Rows from block 11 of the encoder of a small image VQ-VAE, named by matrix and row number. Rows with one number within an expert belong to one neuron, the router's apart. Each number is 128 + 32 x the weight over its row's rms, rounded and kept within 0 to 255. All counts start at 0. Numbers have three digits each.
Before each expert's rows are labels from the 100 images, of 14976, where the router gives the expert most weight on average: "colour at peak" is the nearest of a few named colours to the mean colour under the peak. Only what is clearly more common there than usual is listed. The data: photos with spoken descriptions (Open Images, Localized Narratives). In brackets: how many of the 100.
# router: router (encoder.blocks.11.mlp.router.weight, 4x256, trained with AdamW), inputs 0-85
# up: expert up (encoder.blocks.11.mlp.up, 4x128x256), inputs 0-85
# down: expert down (encoder.blocks.11.mlp.down, 4x256x128, transposed), outputs 0-85

# expert 0
colour at peak: black (100)
router.0:138123147112113156091141147139090095169075137155083065109211148132132175157102120112132152150088192114084159159137134142145181099137105152158122069139184128138162110108178141122106150089139115089136169131088081160198114078105116209141154116171127186090120124
up.0:174102156127115129073103156181085114070120105134085146151143097116131116131126182174140102086181135158118150148154073143135097085153158115119113142148138143085141127101114104140117076151084124138094120088157106077124122099098153140130127134116138086147128106
down.0:115121132133150105149150137114130076148161132154164162121143084181146159183126078120146093131078105080135134109129131119128152144196110152159129106140113112141140136100144121104145134155174138126135117124105144121049197102090134132121100140130143137153155144
up.1:161139147131094152139113138076152137135159126160147189167137107101169111117109235153080057148131117154125121123133155083128162114124157120177117191178123110121114194057106156103102157094119119152135084117168100113104108141051117089137066152060148077152061144
down.1:111097157071153064164154107134119069108116111116107089069153091152138146109141107157134090121139142196097077121152146166098086081177106141131169153149166129091141120070180152169138119115127208126087121153098104129122199198131108165135105098130125136113179145
up.2:156114123068062142113107157105095138136105146147122091121076167157110115063118052167087103119130140158131151084165107121131106133142107115142157132135128168096105126128076143099109147109213132141021210136061127098142112151136133099146115097176123154134151192
down.2:120112111153140128132119133144141138144124137129135177140155126094117110100116161088146194110106122157149112101104134149139113128131146153183104156090129193162143116157132120073181093079142159193093122195133140114182107124080150099059170118113162090117088137
up.3:107120122122150131086157188134131078142117126145109150192113144131096171180113192150127077146115113148134126117187092117139156111182159153181153153118093188148144121049161128193071103120133104112116166130115034169171151173100151153129100188151122115155047070
down.3:137109108125128187099099169123117099158128084126162123132109151170181120136080012151056130133150185087084083184093116155173107129112153094101064114117144179160156143173097138191144122109126095127170158185080067108147069083121126188214089095129129138106128218
up.4:144070146150203114128128090121140136174129117141151126149153097115138147104195203146170103134140112149128107146105123135123072165137129143175092069082147137047086122159111163139100152140194117098150098136164053159127106138144182141115094151091063040151134124
down.4:129126147109101130065095165155092118117152163145139129140127133143146137143157132090155146154069139133133095111086163135126198111141128164134158102074132078113135126113083134129125134151104117096190172146159175095117117081130142134154160159113156157133149116
up.5:113152132116159128168097133125129123152128151097185110069158127150171134177132105048120150132133158135131109103096120107177056108169107153132100135125136138182107154127095109112146139131116174117113136090156117145131178114169072024127142117141153077180136141
down.5:145135119163085077096135075121122135136106118171152142131109099152127087110110120124099079086167044135166170094144106115149158150146127133127113199132103179135160132148129094084162126131150145187096067206107107154137064125164154117120137108179112135118120130
up.6:166070171123085113075115186075100112111134099123114128122129129146132123156119165152117137121078159105128132097175143132144163137116121160167131116137117131073121094118122111114141082115142130100114057175099108141120158171155109194093132102174135134121150112
down.6:141106147081140155119111135128161180161126112102104108145165138106129120127126092110085130120146080141100147111129184121117146204143129080095127151160153147132132132161093160110119152130129103137158175103135108140140102025146125051141101113113130141070154162
up.7:094135094123135084125157153151123148108146126118098132126159106131185086115081155123119166143143122099112179078157095166111156132100160170198098089164087102121107123118136153164098088130031129152078103150118172118131120128121153126136151110075097101148153151
down.7:112133152159151121155212129171102107125139210101131210100192105119138089125153089130129118100145125082148089135153138098124160060181153114136107142121116113164149142116099100071140151178108155144090153211135082085161115181116073120087170119152169161122109165
up.8:127089086101133128148114136081197147109102086129114095120106134140177130117152131192098155106181128112133111185120098091160130186129158098111074137165097148163089130149099157128134148112085129079110122117136181093086087136122090079155073115150060099071142158
down.8:134132165130156112155160053172095092122122140013117152101183183143139145136123134101106125133118095092144132100213113127128119145140169106171047143109081017189158144101097125080078116140115135141106135123198157128116180106148087158088170128146103138095116159
up.9:059091146142149104081109112139094147145154142137089145100138141079149062145143118121092153135140122119115183115181088155156152115151126158157082075112098163139111080111165122117134067164075098122155167175084109095121174133202145159120134128192070140156123149
down.9:143097123161178089112125123098140180106177135126048059071122171115151119114108100132099104124089149163151122149143138145146078120126106111114132138142136070098162119172110148135074128133091104153151168105111138126110206104167106129169134142156072155061130122
up.10:108112106141106123141123120110165121149150109130122131091183105122182079145153146066159176114190102118123114132134189168100086125115104130145100168133145159144146115092100138066132180149162113133108116140177170139081097087082087154126155085084127141162146200
down.10:169140082123203094072094120092152088148150160192116093108117154169106116138110179190096053146173128127139173116127110105117105226142116118100166166129180210102150153120128144150157124147154123110093095147106097117091161160102143042099108139126118103174138134
up.11:107083158100137144071110147155146121174134123096107141112132118150104075131148123152033178147133160142142099156173119127164117133167162111152119143147183158167143089107133156162119149138081107108165130163127121063128124094160119078078102119181099184119170163
down.11:187164138147181096173165113133091191174110105136068084140122108124113174146124193162160142109129085071153159137088094076124170156138116149131138033162110125109132191127115115097118178150107106121133117081150118140114128088134129102116111183111107128114120103
up.12:135177193173121135100082135096126105133099142145111104145085098133143115167125092091091089153043183235146138115135056135211102156178140066137100105116118128111118142123144148097130129087178123134182118097140174131136099149106066140079183123109164120144113045
down.12:121135114138131155088085117173143155169122158112074124117208097063156161211112123166119110105086137145112157150159145137100114075187116150106105138136151059160116142138151090096105075134026105115135146154128118157103210115110141103112110091090208105103116141
up.13:076162151151173121095125140085172108107136169073125110168167068108159118105137103143086186122163123207107081147213119121128117095175166129120056138155104143154148162113123102151141088158098120114106143098156117103143170091191162153174099111092080138141094127
down.13:151131132087156145132083131178141203197121114141127123098091070126146146171151113174104165094096100119109116135075189119110132145102132126131154113163106092162139134128136104125077147085145143106140146164150083148113131170128158086076048139173112118112124177
up.14:179138108132107118180143111165158153151123129109057192130157156105131145154114084051111146134109071128099138188149097139063119093152098141129094169142137138185130133118134150165109125205101108128176122029133124116156103132083097154066189135128170114150101094
down.14:181176121107119097087128108092111100150102109141145087076039100155112100121128158143148123123147079129163141151109146104090135118123115148105137177179171144137158118090168118114180149173116146140072105161177093176119163125090140015187111131157114060091175131
up.15:130086134100122090174192172124144147175126067142120155171053135145140138117125114154071232092181136153140112116127111133160094136077139136131125015140072122187165086073097153166151148165146122078123111091110198158135136120128185150101116067111151080171178070
down.15:112141129110143115160118088170109113127111131071112114088159119120135136161134158179181087128124148124130168147173162110115039059133097105128139143135166101165131135146142104104128153129084128150094126117180099109109124164141104069107128147148125098131120135
up.16:147136111109184082197135113122180118147139158152103107072102164105163149137131158087078074105133186082140109169114129149101105133109111076120134139163054106096102141177101145138137139089162139094162131161106125093055110084131149125094181067096121134134198126
down.16:128103080127177129183182144116169104121109137134130129163092094180112145114084150185108165134166123108116143107145112107187137157122151093114122072147136115166150152100138121118098143084159116065179101060175141140174151135123125118146098168142159122181105123
up.17:105052104139083136127117149122139134183141141167121125136084108160084092185158153057091206132165160170091122185136133171148131096047135156186124113121168080151139147186163114129102117140143166187159138063097137090130102086099098134117158084113117155111087174
down.17:114128168127038146092179153156094134088110106151151144149126163136143107110159086120150088157130128077110091118127138111124164095108078130099127068125144122078123104106128134141134146194112140076176123055142065119167095135153119194186106134122117162191108151

# expert 1
colour at peak: grey (68)
router.1:108108143097159111097110091071141070083154169140167104174080098171129142119063138127172112140131130075157152114139111095171130152152136117195176096129099107161115152104091143124113119197187156098072083138125147111147163180100162119160111160169136101151100106
up.0:097193105116132140115099121144121099089112146072124111119130151124104173142094146133109096133135106187142127150177124120151189111126159116087113187128125101120145105085140098127070126110082132142087120205049144137176154156098068168128116171155129139118106105
down.0:138116141158113173102130144127125142096108139157121168175128119146121094133042147115107118156136061076111128138162084107130182129112113111110141160104171104074123125083101148099122130162125154114140079142041086139174119145074120182155119167174116129167063103
up.1:103081161151109114096133126157117136142152128192109133127138119128150175187134139130075124179136170029114108157175136137164169071099125167148118128096160062082122175093154180131125073126097138148123131104038119123098090131140155132147145154134061115098099148
down.1:141146120081129141104093173095101050152159133144109084127165147099089111175113120137191137157127141132146160110114151138156145206146163125150140106117094161119137134129129073163076127144134082132160144153237150129098123058145136106135105104097092150110104095
up.2:089102103106095147111146078124139109152106115106151107110167142104149180142183113116105225127152147124085159133128146155141154160102106102176158152103120160106084051161127109122123116134188141139114099087120131156167138166192151089146181040150162156106177245
down.2:144124134138130100125123117068083119094139091139158160153134089107115099140113115108191116140144120112120110123187149098121165081154128150158193170135166153153115110112114191126145137163134146078070080191105108087105186126086147113182096151146080110105123120
up.3:134097114175110168084117143143151116113113106125102082161103131150140107116136139080131071088121126145155111099098148169127170142070137114156173049145160164080114152183113102118150100141198130136154159084075087154126152138211112179084113119165121135061129101
down.3:056100139175176154088102146129101145119157149115122207165167123102126120154103118085141136118119109047144136098128134118112139153146132184167132142112126095122113169077093113123135101125152083130116131194136137149141119118085137127139213097084184116161100124
up.4:083107105068135109159192205129196098115124137107092139134220129105166125138092168191127138086189110177136125101046137133107137151160165084158039180113103159175140125112126125119066190214147134159123119158113161123181117097105091092096076130182117156119127102
down.4:090152141166182139116081125184087141140135153085100139106131140137128090111160100103112087194112150090151155128152145138141186117100120126157107090094130060170171162093109096105132101136122104095110110142178154184135184093019136148152167108168201110110127123
up.5:121100117107105157154076080168160150108130117096144132114145187149154113090088127118090140145104106115112072092112131102150214127132127125115139102115086170099106081174159068169172131179116129101235131123189188119102165148080164129174112126112116159107071183
down.5:108115095097085144111111131153150109173165118162121130153145134098139175154168127114142180107111180170134149105036143186154069148151154139148182092113125143154128131158119134134108093122123126120142129140115101120122051133104163160093111106085160117129112068
up.6:114122116166119161166115103114073110127136120117146143238159056143183148098083093124128088112134094110147085154099118141064144180183118147118142134150114143051107161073138154129175127149198123130167103220059127122108143128177158136105077118093116169088131145
down.6:082144124030118121098169101147148076118160157119143171128138122136124128136099151167168086124124232123111159111124131126165148178149129151143187067066119077224131127134112116108129104142135114099124108131168206145090117195170142110161142122165158131119159119
up.7:132145132119136132141112074160159109144097115084161090130094247147091155168157062081107205076135128122098107118140092144117156123196147174119123116130085178124091126132169124134128094152103141099049198162044113111130161170136146130168074084155140189107186152
down.7:146076135144121077088111128104107160109130144189175144129104141159123145092160111099109255104115114125146119081072131135156110156108129148117117144103127151175151098181115174117127128143132176128106137150120096053130100093144136132158166151174084086129124157
up.8:139108155146050126170170084126193175104097098109132094073114208149139112113171148091142094146172116140157123117121108096134149127156114078085126165165120158127095136146111129112152103144113118120074110141085114137114109131213142141112145117115139112151118158
down.8:068087102131106137130102092147126158130116139151167138158144179137147171141162128132086145150131144115127124078074093130130124182069139093150083122126085145148140131151149120118083128138107161147138186208087100062157027171133129120095174133141093150172167137
up.9:135136110104155134071043067121151140120081145085126140116163178162112085170121126078076191154189128148142152130168118151114113118198159172161125079184141154111124179169129116142178100143034125077101177131178139149085153132137070161145076137130139172155088121
down.9:119125104160122154139128153136170181153157071109097134113134139083130097145127122203136112109057143106125148199094185167127109158116106150110121171158109129166136137207127139139115078138157114156140141086113138097155151149111198116073124136135118098115089116
up.10:149093133111152137149157145122117136176155107137085164096090118142105109149124122135128135145135168148147162125112106113195076163020121101178089141204140165176107106151115169178120118125078101130169073124218130160111098080162109139100163130115100156092131181
down.10:186120126163181121075060164106185210131144143105121080125122080090142167149096132106126153116072091144109152162161087118131121188152089129122143153109090113090136119182118104074101156139125084117171140051147110114147219108157153096148118149110091070119078079
up.11:120083143093130152077110089159138066131096144169098112149139168111102114142122127146105181110135132114115132197075149137130110154196139135100118095127057074093197120120130095084133121067145102166115220127142113106095148211088106122168118110159114197104119149
down.11:136128144149111126114129141115108057097097152138121067113126145224109136117130154120142122171147160133161095087073061153123148120104130117095162085185128139123134115155158141158177129116075144076136161147159063062115122127149140116136240162136127168089150107
up.12:111143128141126114175141066113183121149145117144159163162128104141123137165156117154055177138049151083129096118161137092118115080125151122123084090149139170091069151031096123142140141122121160053087070141130117113105122094155100133127136130084142101106147102
down.12:140129121098135121125195146085113095114129117115056099128160101090133176122036149074143143129125099176133117132169085140131139148189104079131199148133175157096136152171149119097124126156128111179097122118100117107142155146127135111124121154101111116069111085
up.13:080175076142092149082078121120087139114075086110080126133133106137123084197127103175161126190135131068127135127111159107160125104088108118162112068175139104154103154136140131091108125185130165161091136099118109147140133133175195179151118168137169152112097203
down.13:162117135167127129155147164097116110188044140123127133134131081126120151117151156072068180077171120150130122134152075136120190097149140105144126126175138166106123114144137147089162174051116138143101155102066105153166137159122086140058153144175130164131123151
up.14:114109125128090133167156103087100060140157130116092139135187142108134127108109122182123130112160103097082129122134118104154194037186127123167123105094107149127134114024112102155145119177086143102108102116036134137128142171114130160136158121135152121087142168
down.14:192145126136175118140123138135135197142114169105169100117030104141149145155201155153092130117096138136126123156100167105105002127087137143067155096169050119157105148130140143158111183097155138113170154044124154124122117157211099099139120159099090098152145148
up.15:103097137094087132086104193112000164112148107117135116217113134124134140153178143157107030198134103128143137140139106130120095130112091170127177094116161096151131109119091211078155075108101151184068132150110076120083121161110096141140128152158176142188136069
down.15:156129064128171124102114141059170103138182126175137120128123147120102130164132108112156211112089166120144148139056133149172129212163139153168131165090117158140123140142094077156094118141115088101149136212162183093120109082134172088121120129110069096092139095
up.16:184155143090128154117125107119090072110146122120148106135126193113134079117180111161152096158154133131159123127185151119120139165195097119097176078147113096152069152069126193155097125152047129131145207162111061133087093164077119198107130096128147099150135138
down.16:122114106172175139128111127087164203130131050061120140155187091134114135144116085133165151091097146160082155127182134150133083099158096143142128194116110126159114096210159129127113139112118135101132090115194146083148094096114173112109068114076134080107103120
up.17:084145074112122102075160139097102118111136138110124102121123136138134160104121130113140101143141128135099127115087121112150135094158131178156132120104178151141123143129159130155057163123161185153164111127027141137115184179128072146186136168152130200087105065
down.17:094106127146085139133111135163097120134157111148175201123128132117129140078159115070127189118146105126124110119157119161145114133130114120162130121104094146087122122150139132121164150090107145180112129165133075125163056118152110133050134087081153122187080141

# expert 3
colour at peak: grey (67)
router.3:075140081132096091157105137158140107067144160093138131096113144130086120048158085116168154153179056162131129064149145139120164113104126151083129147095117115069102105166153062120138089143086151145063176142125151168145130192144130124187071150132159170135132169
up.0:173118115150109143142128074115111148118087126165111157119118217127165122141143125130050152111179158117160129144079126089103129121132104127126101105220162186107070116176071132143095133107091152177120082137057147114071152146189130148118139106171122144158095162
down.0:143128093127132128138146134098174145152132075158094101126171149086136133109075080185143131107098156166115133215103134173099122147149126113117118165173143138091106130197137172139100120097119113117101146117078136093102113087135130154150075101128050154067128080
up.1:187068132107111162135101077147150079143175144153189115113134104114121141106097124125118113103139136112162118122178181111125180125132102108118128156127109141148127165039122190154067105140111145151222164203155109114062121118058168148121169098062128163144160148
down.1:114193124131238109133093063129126120148163132063106161119171092138119130167157145152181151131106096089141150131153168119122112207125150126205119131124093122174115140141129094093112148086084088095079129190217166130135139143055115084090138107131094063086149105
up.2:113177176106121128125099127129120122161148112165147155152197153171115094171183138155070136133101140149117135087061127156122103139173155128143087157131165138176091186155155128081132161118146142139160164142127134125131101089113133139129074130129217157182134124
down.2:134174115112129160102110128157110130067180143151164180114149160124086154075105128077173077156136154123171156108109100117169148124145137136153116153079165111083110133107078086144140093139118114128105134143129144163111105109095139111149192102181119114130141109
up.3:073067083151112144146102127166150109109107135193178144113139128123077113076136087141107165118141169137137123148135155181151182186099117106178209136130091119085072136128095093081142114142087143112094092170134068083108042092186141132131069144130086197112127177
down.3:134137133101130091124119110155045096152160159115131152093195105146125136123109094105165147156149116115162116082121146130146187114147142134163104130104122051187194150132131100114132102125082127107090126244176129148121193118043118123157175117169131090086160138
up.4:122131102130141122095085078132082166167125157132110134144093197138118136112143118138076128149118122138186121062110165152122148183131136128223087144107047139101145164150158188125082092137067119140079081152077074085186165136084154178081160123143113104150101124
down.4:153141137136156160161156157135149123155124152148114096132104077117110123116141157152104182101114133146077120128121098107162124119121134147103140058094136159144137115118123137088138138069189159111183097004151123167119154098115127116115089144143119130158142127
up.5:130121137132149143089097174081112156067109135117117110103147095133065127082130119162172177117138130113118131135182128107119093100147153134173135057121154085158101095148143121172103112094115117159138133096147142157094207059133092228146131127110145139152102142
down.5:151141105113192118136129112118118095163176158120117148119133102116123096142127110096147158124147128113160112094133141125134155143122141153181121177100133132182145133144086088085153124132127147128089120155130123158100167096033139038084147140173104083085168139
up.6:167079106119125138057169134130162145099156112099124097175110121099140148104130143071157179131112110149123165123133172145059089186119122140142139101137171146165106104115075083151130125167190139117159120160143129106102076098124132105061089117098119158088108182
down.6:141145120106085146075167160119134128098149163184137156134101153147171123127123097129171145110163151148157095089100145131105163088135123143080102149108121133194123136160150155075138157175106158134140095105120125162104116112099144121213102086208121152116172198
up.7:097142105061137135075136146120146123135138118111113083095129113142147170137143212169137182112158163110114122065078118125099067161155133132165134091138100111132171128076123120167112167149168154094186139100157110066105135200151152085114092160069144141129132143
down.7:113157109186083101072108157137088122117137153201135150119131117115114077163171067054129141119130115113158124114128109116130163107158153147165140156126152182135110108141141088087161121174139147127067088180125099194147125087061179158103161056144114127111113108
up.8:165107132174156128113086154160144146128142158140162138140126167116137128077172168092152000110123116056146128152148123156126164142067114160103103129109112164083118139140106114157141083132148077116103127200115058142157169139154106154095107103142081102137113105
down.8:138156097141148172121089123105181109105110112114162161177159159139132097144135098140142128112108089034146129160151107112080109170092168135126103174118074101173045151112113082127107118148148089085129105193160111119095068092099131100146118080137097107145113130
up.9:123120082154158141141078134125123179116103144074114088154134087153088091167223166092104149089109072144121112126152158098117120108143161101128138091115074112076113150149139142137084115083174086187071097115130083108112241133058101161113119123144144145164170149
down.9:151132181140169092158084066087091135092127097096144080047136122171170124101130083092124090143145112167105138097209141130115056107116088101109105151174128080074143097111162128142120104126078160108110097125201087138150156167133091115181148100128182084105142167
up.10:119148106171110133115125089134131127158126043086125129105142128139181067123132155118166101140108067117137175145069120091142021153100150148128081148118090191179105105100147155053120124245139168166090129107160146135096160122159142102107113123084135180123103070
down.10:131089135117199150140131108101115087139132133106086127138169068139122183112079175135128060129146152172101112119232107159113093102174132103129167147107190101117125124116117137175155124087147128103102127156108083092183177151087112129113156163048176105108129095
up.11:150129125130098116132125068138137119107113122100119132162106122115135095131158128143163060143144136154102114166079151133164123108099165150138086131089134152198098122070150112123070112070125112149138111151128107091146163119144185112105151119084121197138093103
down.11:125124134141056120160113118114130120127089105120156117140129124141118145129126128093110121099174132142116129140154130134134053105181125108124142167142138163087140109190126161118141133122078132159064137168113129134143138149119085130144146146144145121157100120
up.12:164097123125186134133158056139118148125179133143112103107130070119126153197153139089046105162130140106084186158120115136125096116154077163151150132099132165187110069098113154159166139092088132120071122137141119139102049126153123122116148100152121109140137044
down.12:143131153089128097132104119094108086094167105098114082086179111176146080072130092124143119176138104171092126103188185125130143120112073111097152140145148139089152118095105131176112118180141143098161126070199166180117157109135099167205101121099183095086130141
up.13:169125078106125164142103084118175131090131104092107123091117150135112073123117184087106216097178105133157127136182126100126192077097128152140138043098129144103127122174132046139165067179110113139124148152171166135118122154232156085135131151102073143097026213
down.13:086123130154148095077108125161055179183202131148113152139120095098080170107100081173178124114072167143136142087088184115123101068174129175148155155130199120145117142175103169134112102125121092154108160121122153125146182071058177143107184149107106084100140083
up.14:129128144079137155128084042153124136121142102170160115118138146133194134103114071115117152173071142168091076061126143127120080089134098122080113109144118146087124134133108102138090105171165163110199172077161152129103143123086134116194060143069106126146119151
down.14:144152144166128080074072144169081162179130111145114036047125081136153105138176123126129136118083125114116130134101147157113121097157116181172142138164120105138151108091156086172109130151108181134112107170195132155087194059108136067091140144156144114079166135
up.15:064155202128122177167094060174144142132117131079125132170122107186094145121161102159083088138116111179103118123126145142095189183158143128116143182129097140148203106104132150166113077108174158059104168157149091124165120100128099161120104144090065170089107126
down.15:123131096150092126093161086173072157171132127134130138096110091089131131134161136053152198140100125105168135130124130122127138057156120137180120090129163110154133127155079077113120125118081131119100142161133159149143136173088126093099146150201156107091114136
up.16:097148134093129062165167166096116097116103105151113135140120165128148135134100127140189139122155077080136197112088178104143142118178125157102119126143080128142172176127149120180097121116065075102178093153037106110098066119130121131098150127184062173187111098
down.16:103131125146187113131134132113132089130138146134060136172197124144131133151101170130105059137107122124158141131118111147099135235158148114147143074089133140130130167047138094096140112142159114103063130157104140157128161151111133146086113097055166116132140112
up.17:154174111126113159119108132190116171095118115119115158115145111113116099110119160101175061111119148120101145112134144101095080138142146122165106109138116099196126149094114069101064100169120123072125095111166163126117154132067126148102165115116156047133132103
down.17:125092100123117108139159102080175059127137117160106122141122116103106174127067170108109104109130135194126078157164111170122131182214134108126154188124177208065134127105123160162156092122196123151071129168055129084124152133118153084100121131091128130115137115

# expert 2
colour at peak: white (93)
router.2:161141170170147090161163108130181162203122109094146138104128130133173089128174130125082137113128085126167131173134158128143075174137089091083098150141110096137143126138133179098149156079082074142174105153154170101105075074135145077057144102097123128165137158
up.0:158121121140120131159078109110166179122114085100105107133107171156165106109129101108120109147156070143148130180149134118140255180130140130140149093126114117119079150155075093068107112163103159093100093135152120089118139118105125134147112176141116146090089133
down.0:153118123065069140128108125131127103206116106151110151138132131088122168162170149188142065118152160154126134104042168140141109043101121154102129173154156127120121116140124166163128132111111154120172163079129091134123131172132147152127087160133140170096155131
up.1:082139063145168127068114111134111105168130126119078106168086113132144143133203114114089163147129103178124192083115100121147093118182120124204154100107116207111101139035112138111060116140154102075117122138154150088189140077090159172137194111104164117151120164
down.1:162159106152163112127093142182115157116108128102127116095112087129147179143176160146122135087065125124147101097115114119129104137103144166182124101121104059179126136160164083066124126073132169134093141133116148116134161171093122069093150150151142131098127130
up.2:098159156134153118116142154136116148122109100108139187142104139141184108093155147083080072120131113162121096123144114118124052143163133130096092144151107142079132110110168139140103111124138098128142113114165106173170083079092181156147159097129134076131144191
down.2:109114177128132082142136156129109145082159095140183145134110136136115134122120098146143128124118172146135088150125134166103108126152090156147126149123149156175155135145121180136155145147126134151067118197091150048065150161145111093135092143139168106181161171
up.3:155150179163094105114088136107084117140110142123099130125136149103092152114104100126063072116134120126114128140163159149098179158206123111115151144092185136104158097144107140126142103204074103142155174153144052133142107152120130118096130124136022193107102094
down.3:131142167161154131119117121131106089078099132140125071113137119175103131114071134073131092222124119085130166116219098096143085175125108107153142067118084133102110106101131113174131137154144123083134062141149059156105172082158106138142157142119160084186126111
up.4:111125175139141079123139146095090140145185130092162079091102166129112137065138105091120155087145139142152110081095079120166050148090127131166130066144110138128149067096140137181129159025154149120116126155114065107146174164249179117142123099099129116122165108
down.4:138140087108159132130106083143187129150130119090091140141150137068117108206089141233145181105125119052130126185130143086103180174095141103112125168137080102182111158150118090088120149131177086105115122144119134069050126115146141087112054104153060162107117155
up.5:145155042115063121137114131086175150131134147101112160141128121111139127088066173153138114186152132120164143142118171135148111150138130131125172202094189179166105179174134097150134197202170125065121168116134073130110164107080126087170073127102078088061151099
down.5:134128098069171101174117094135142050173143143121123160104187139150134102127128074104159171081102146175104138122131123154142140163158131112131123159125128152137136097150110117096172115010144149134104148201112215133144107112037139154129190024138180079075177075
up.6:078135130124112118093116133143162084094125149148121102179155106112163161106141130122137077164085147102142149148164167097167123152140141147171095126168142058100096171103076122123122137180116162112174072144120182119088050153057080159132086163133138116139116106
down.6:137081143149156131117128124117121091168143102143072106131167112135142138110117144093112053140154130191096116121167144161147141141170107140117156126130189188053121142094115154170125114124156131123125152118107120164182174103125122163129113128065166155103135122
up.7:077107174130122101132169132121136162121127153137124117125151130133141154112151088064137132112085166072130134112085126136158148108097157143220148038063075104125128118058138135133101086193129131109125044100064162131155183120191188158085110137080157106099150178
down.7:134129089125179120138079143186125059173124153105098106114160070113144160178133172153128133161129110102112128132145151143154133162137156151176118132129103093127120169098104076129089115084138109114147145128178153150160239089068103100123113181148118128109144082
up.8:122137094118091131175121091131052146119096107090127117140172171154120148158149128154096080124172177130129089139077200114127065124132125140105116156091140071105044102084138161120103182128145144135161143095075059115143131151102178118156153076153144136142151172
down.8:138155115150155083152153146112103148153125155140141156102103101206109069106120088161154208090123114087126112146084071108125136161117132137170148122128115183173148084196174128081179137047129135153109114143140123101095156090060162111137181100182100099099167105
up.9:203141033135121132141088169138111137165139071140137111136131144158182114132111122067107097131127130128125128132106173124158139136069148072134126122140117148092127121116080115205091070167127117136071131175068032141119140097161150155155163111095106115145137143
down.9:107203157138167129141136114082087111083112109125167132100166110118153100101116062159141145133096130143119116126114122113144152164110114141162055149100132133152094126152178119120167097065119139124134094172136199160135114109113133185157117050170123142106152124
up.10:182129073129132090132168072109128142215106156107096114156115118100147184098154133144080121117121159154142181200049142162066124142132142083101122127095150066136104133115144163157207119116140143146105138097123107143126076153120117157091128111126134053125135071
down.10:130170139097166156139110151125104132166140112155164152092116153151113095093107102133160178129130135130112103114133124110139162102124122119177126103125129133119122106169141141128129145082112110104165137085208117115132137078097149122179142125165089110119156127
up.11:114086187147086108080146185097096138144171133102094104168190079153207110145070139111036086169102128119142134145079078131068125086125163122140163050070155121127153090103125135091132140118074158153146168143168065146140169169081105161066065136124185107144129124
down.11:153165099143185133134144123095116117157120147112172135108059090162123129124151107111108144152129135102147134134112089107145133136153134123143090119145123155158127135132122111130124155121109137173178094090135195143168111095112133127129167118134100119120114127
up.12:098150174167174162121142165108134103128140119175077127166155054127096125178100106110138163127128184196104178198124085102149120197106150108156108196116168172061169139057134119067097154142139109145126168111162154106144179084140097140134118126073105167137151109
down.12:117109123111141122148075101196122121098123148111118145097157158138135147122134120147128097115103074156133142132162122136131001152139132109095153182157117088138127088115148090095110101113120162154071095229166092152136062202090097145094152118107136069125083089
up.13:115113132139136147069133116108169158045108118099104160123103169125105112148073176139149098146200133213159142133204109076077207189076125137114117135190116088098127173157124141159139120167130106092150060151152122071135167100093144141133063144085118094130116104
down.13:126109103127079171137107123208148121179104169150156126154126115098122151166160129101090165096119190189115104070083102148188107060138150138136120133101084167173114132171110084069141109101087159148119185156026109118135059199184151128063155123144086143150139136
up.14:154129193118080095148113175088127144131124081119078162105183142106115151147100091119089113119145160160124151117159131127209128165149097148098079181155153116139124120142098091088142169195101104179136134079144148155113167103186166127169124106126172136109092103
down.14:158144103111133117092156136073153093114112133115178106123111133171111120093102109088103127153119133122131120141132094133129156229137101134112108150131159113077092130100112164161111131150151132098196087165145151127139169030107129112180112087146126159090137106
up.15:070106165097108105119114122129135137170170088145140130073173129119149116137148193139140166076144153045137133146144109077118174083085128164112102112123158113117161140160137104088178105165064157093148106136105125120096174172143151150175137134089135126143126137
down.15:182150136119147089116086114131116134171155114084133129087168148124103146098150154089155127148141068129156123057135147126137159161139116143161145104078117091089143121152126158136128132106142114088141147146241103193131192060067134127132156107137161124093170105
up.16:105154141129140135119097115125129134165090096114156121129151145122121110172176142124100092157156140129153087150110127155122168125170130107191114165147129046131111127119104112105141098044116112139120109154161057173123193158124121151097086145103138130150096079
down.16:137136124135127119163155114117093182097112146128095136133156123100126078120105089127147215084143144118119121108144137110133137126094139085113129163133170129154144109177148123083146171048102135125092144118120113100110100083102122100123168121177111141064130138
up.17:146131048142147131080090153194127138149105135129097090176171161142090149172132064106166098117188141208150143039165117081133075120102099088186189153112106197145180152119119153115059117135168117069131129177143135145125156093159139138137110069151145141143131174
down.17:104120120107136118145103133148119127131114141148082121129129115092140134170149125143071192097080127136105118165102129133139118142128155132169133126141128139148139123144142111084158075093142146174090126116107185142131103171109176098078139136065139100116077107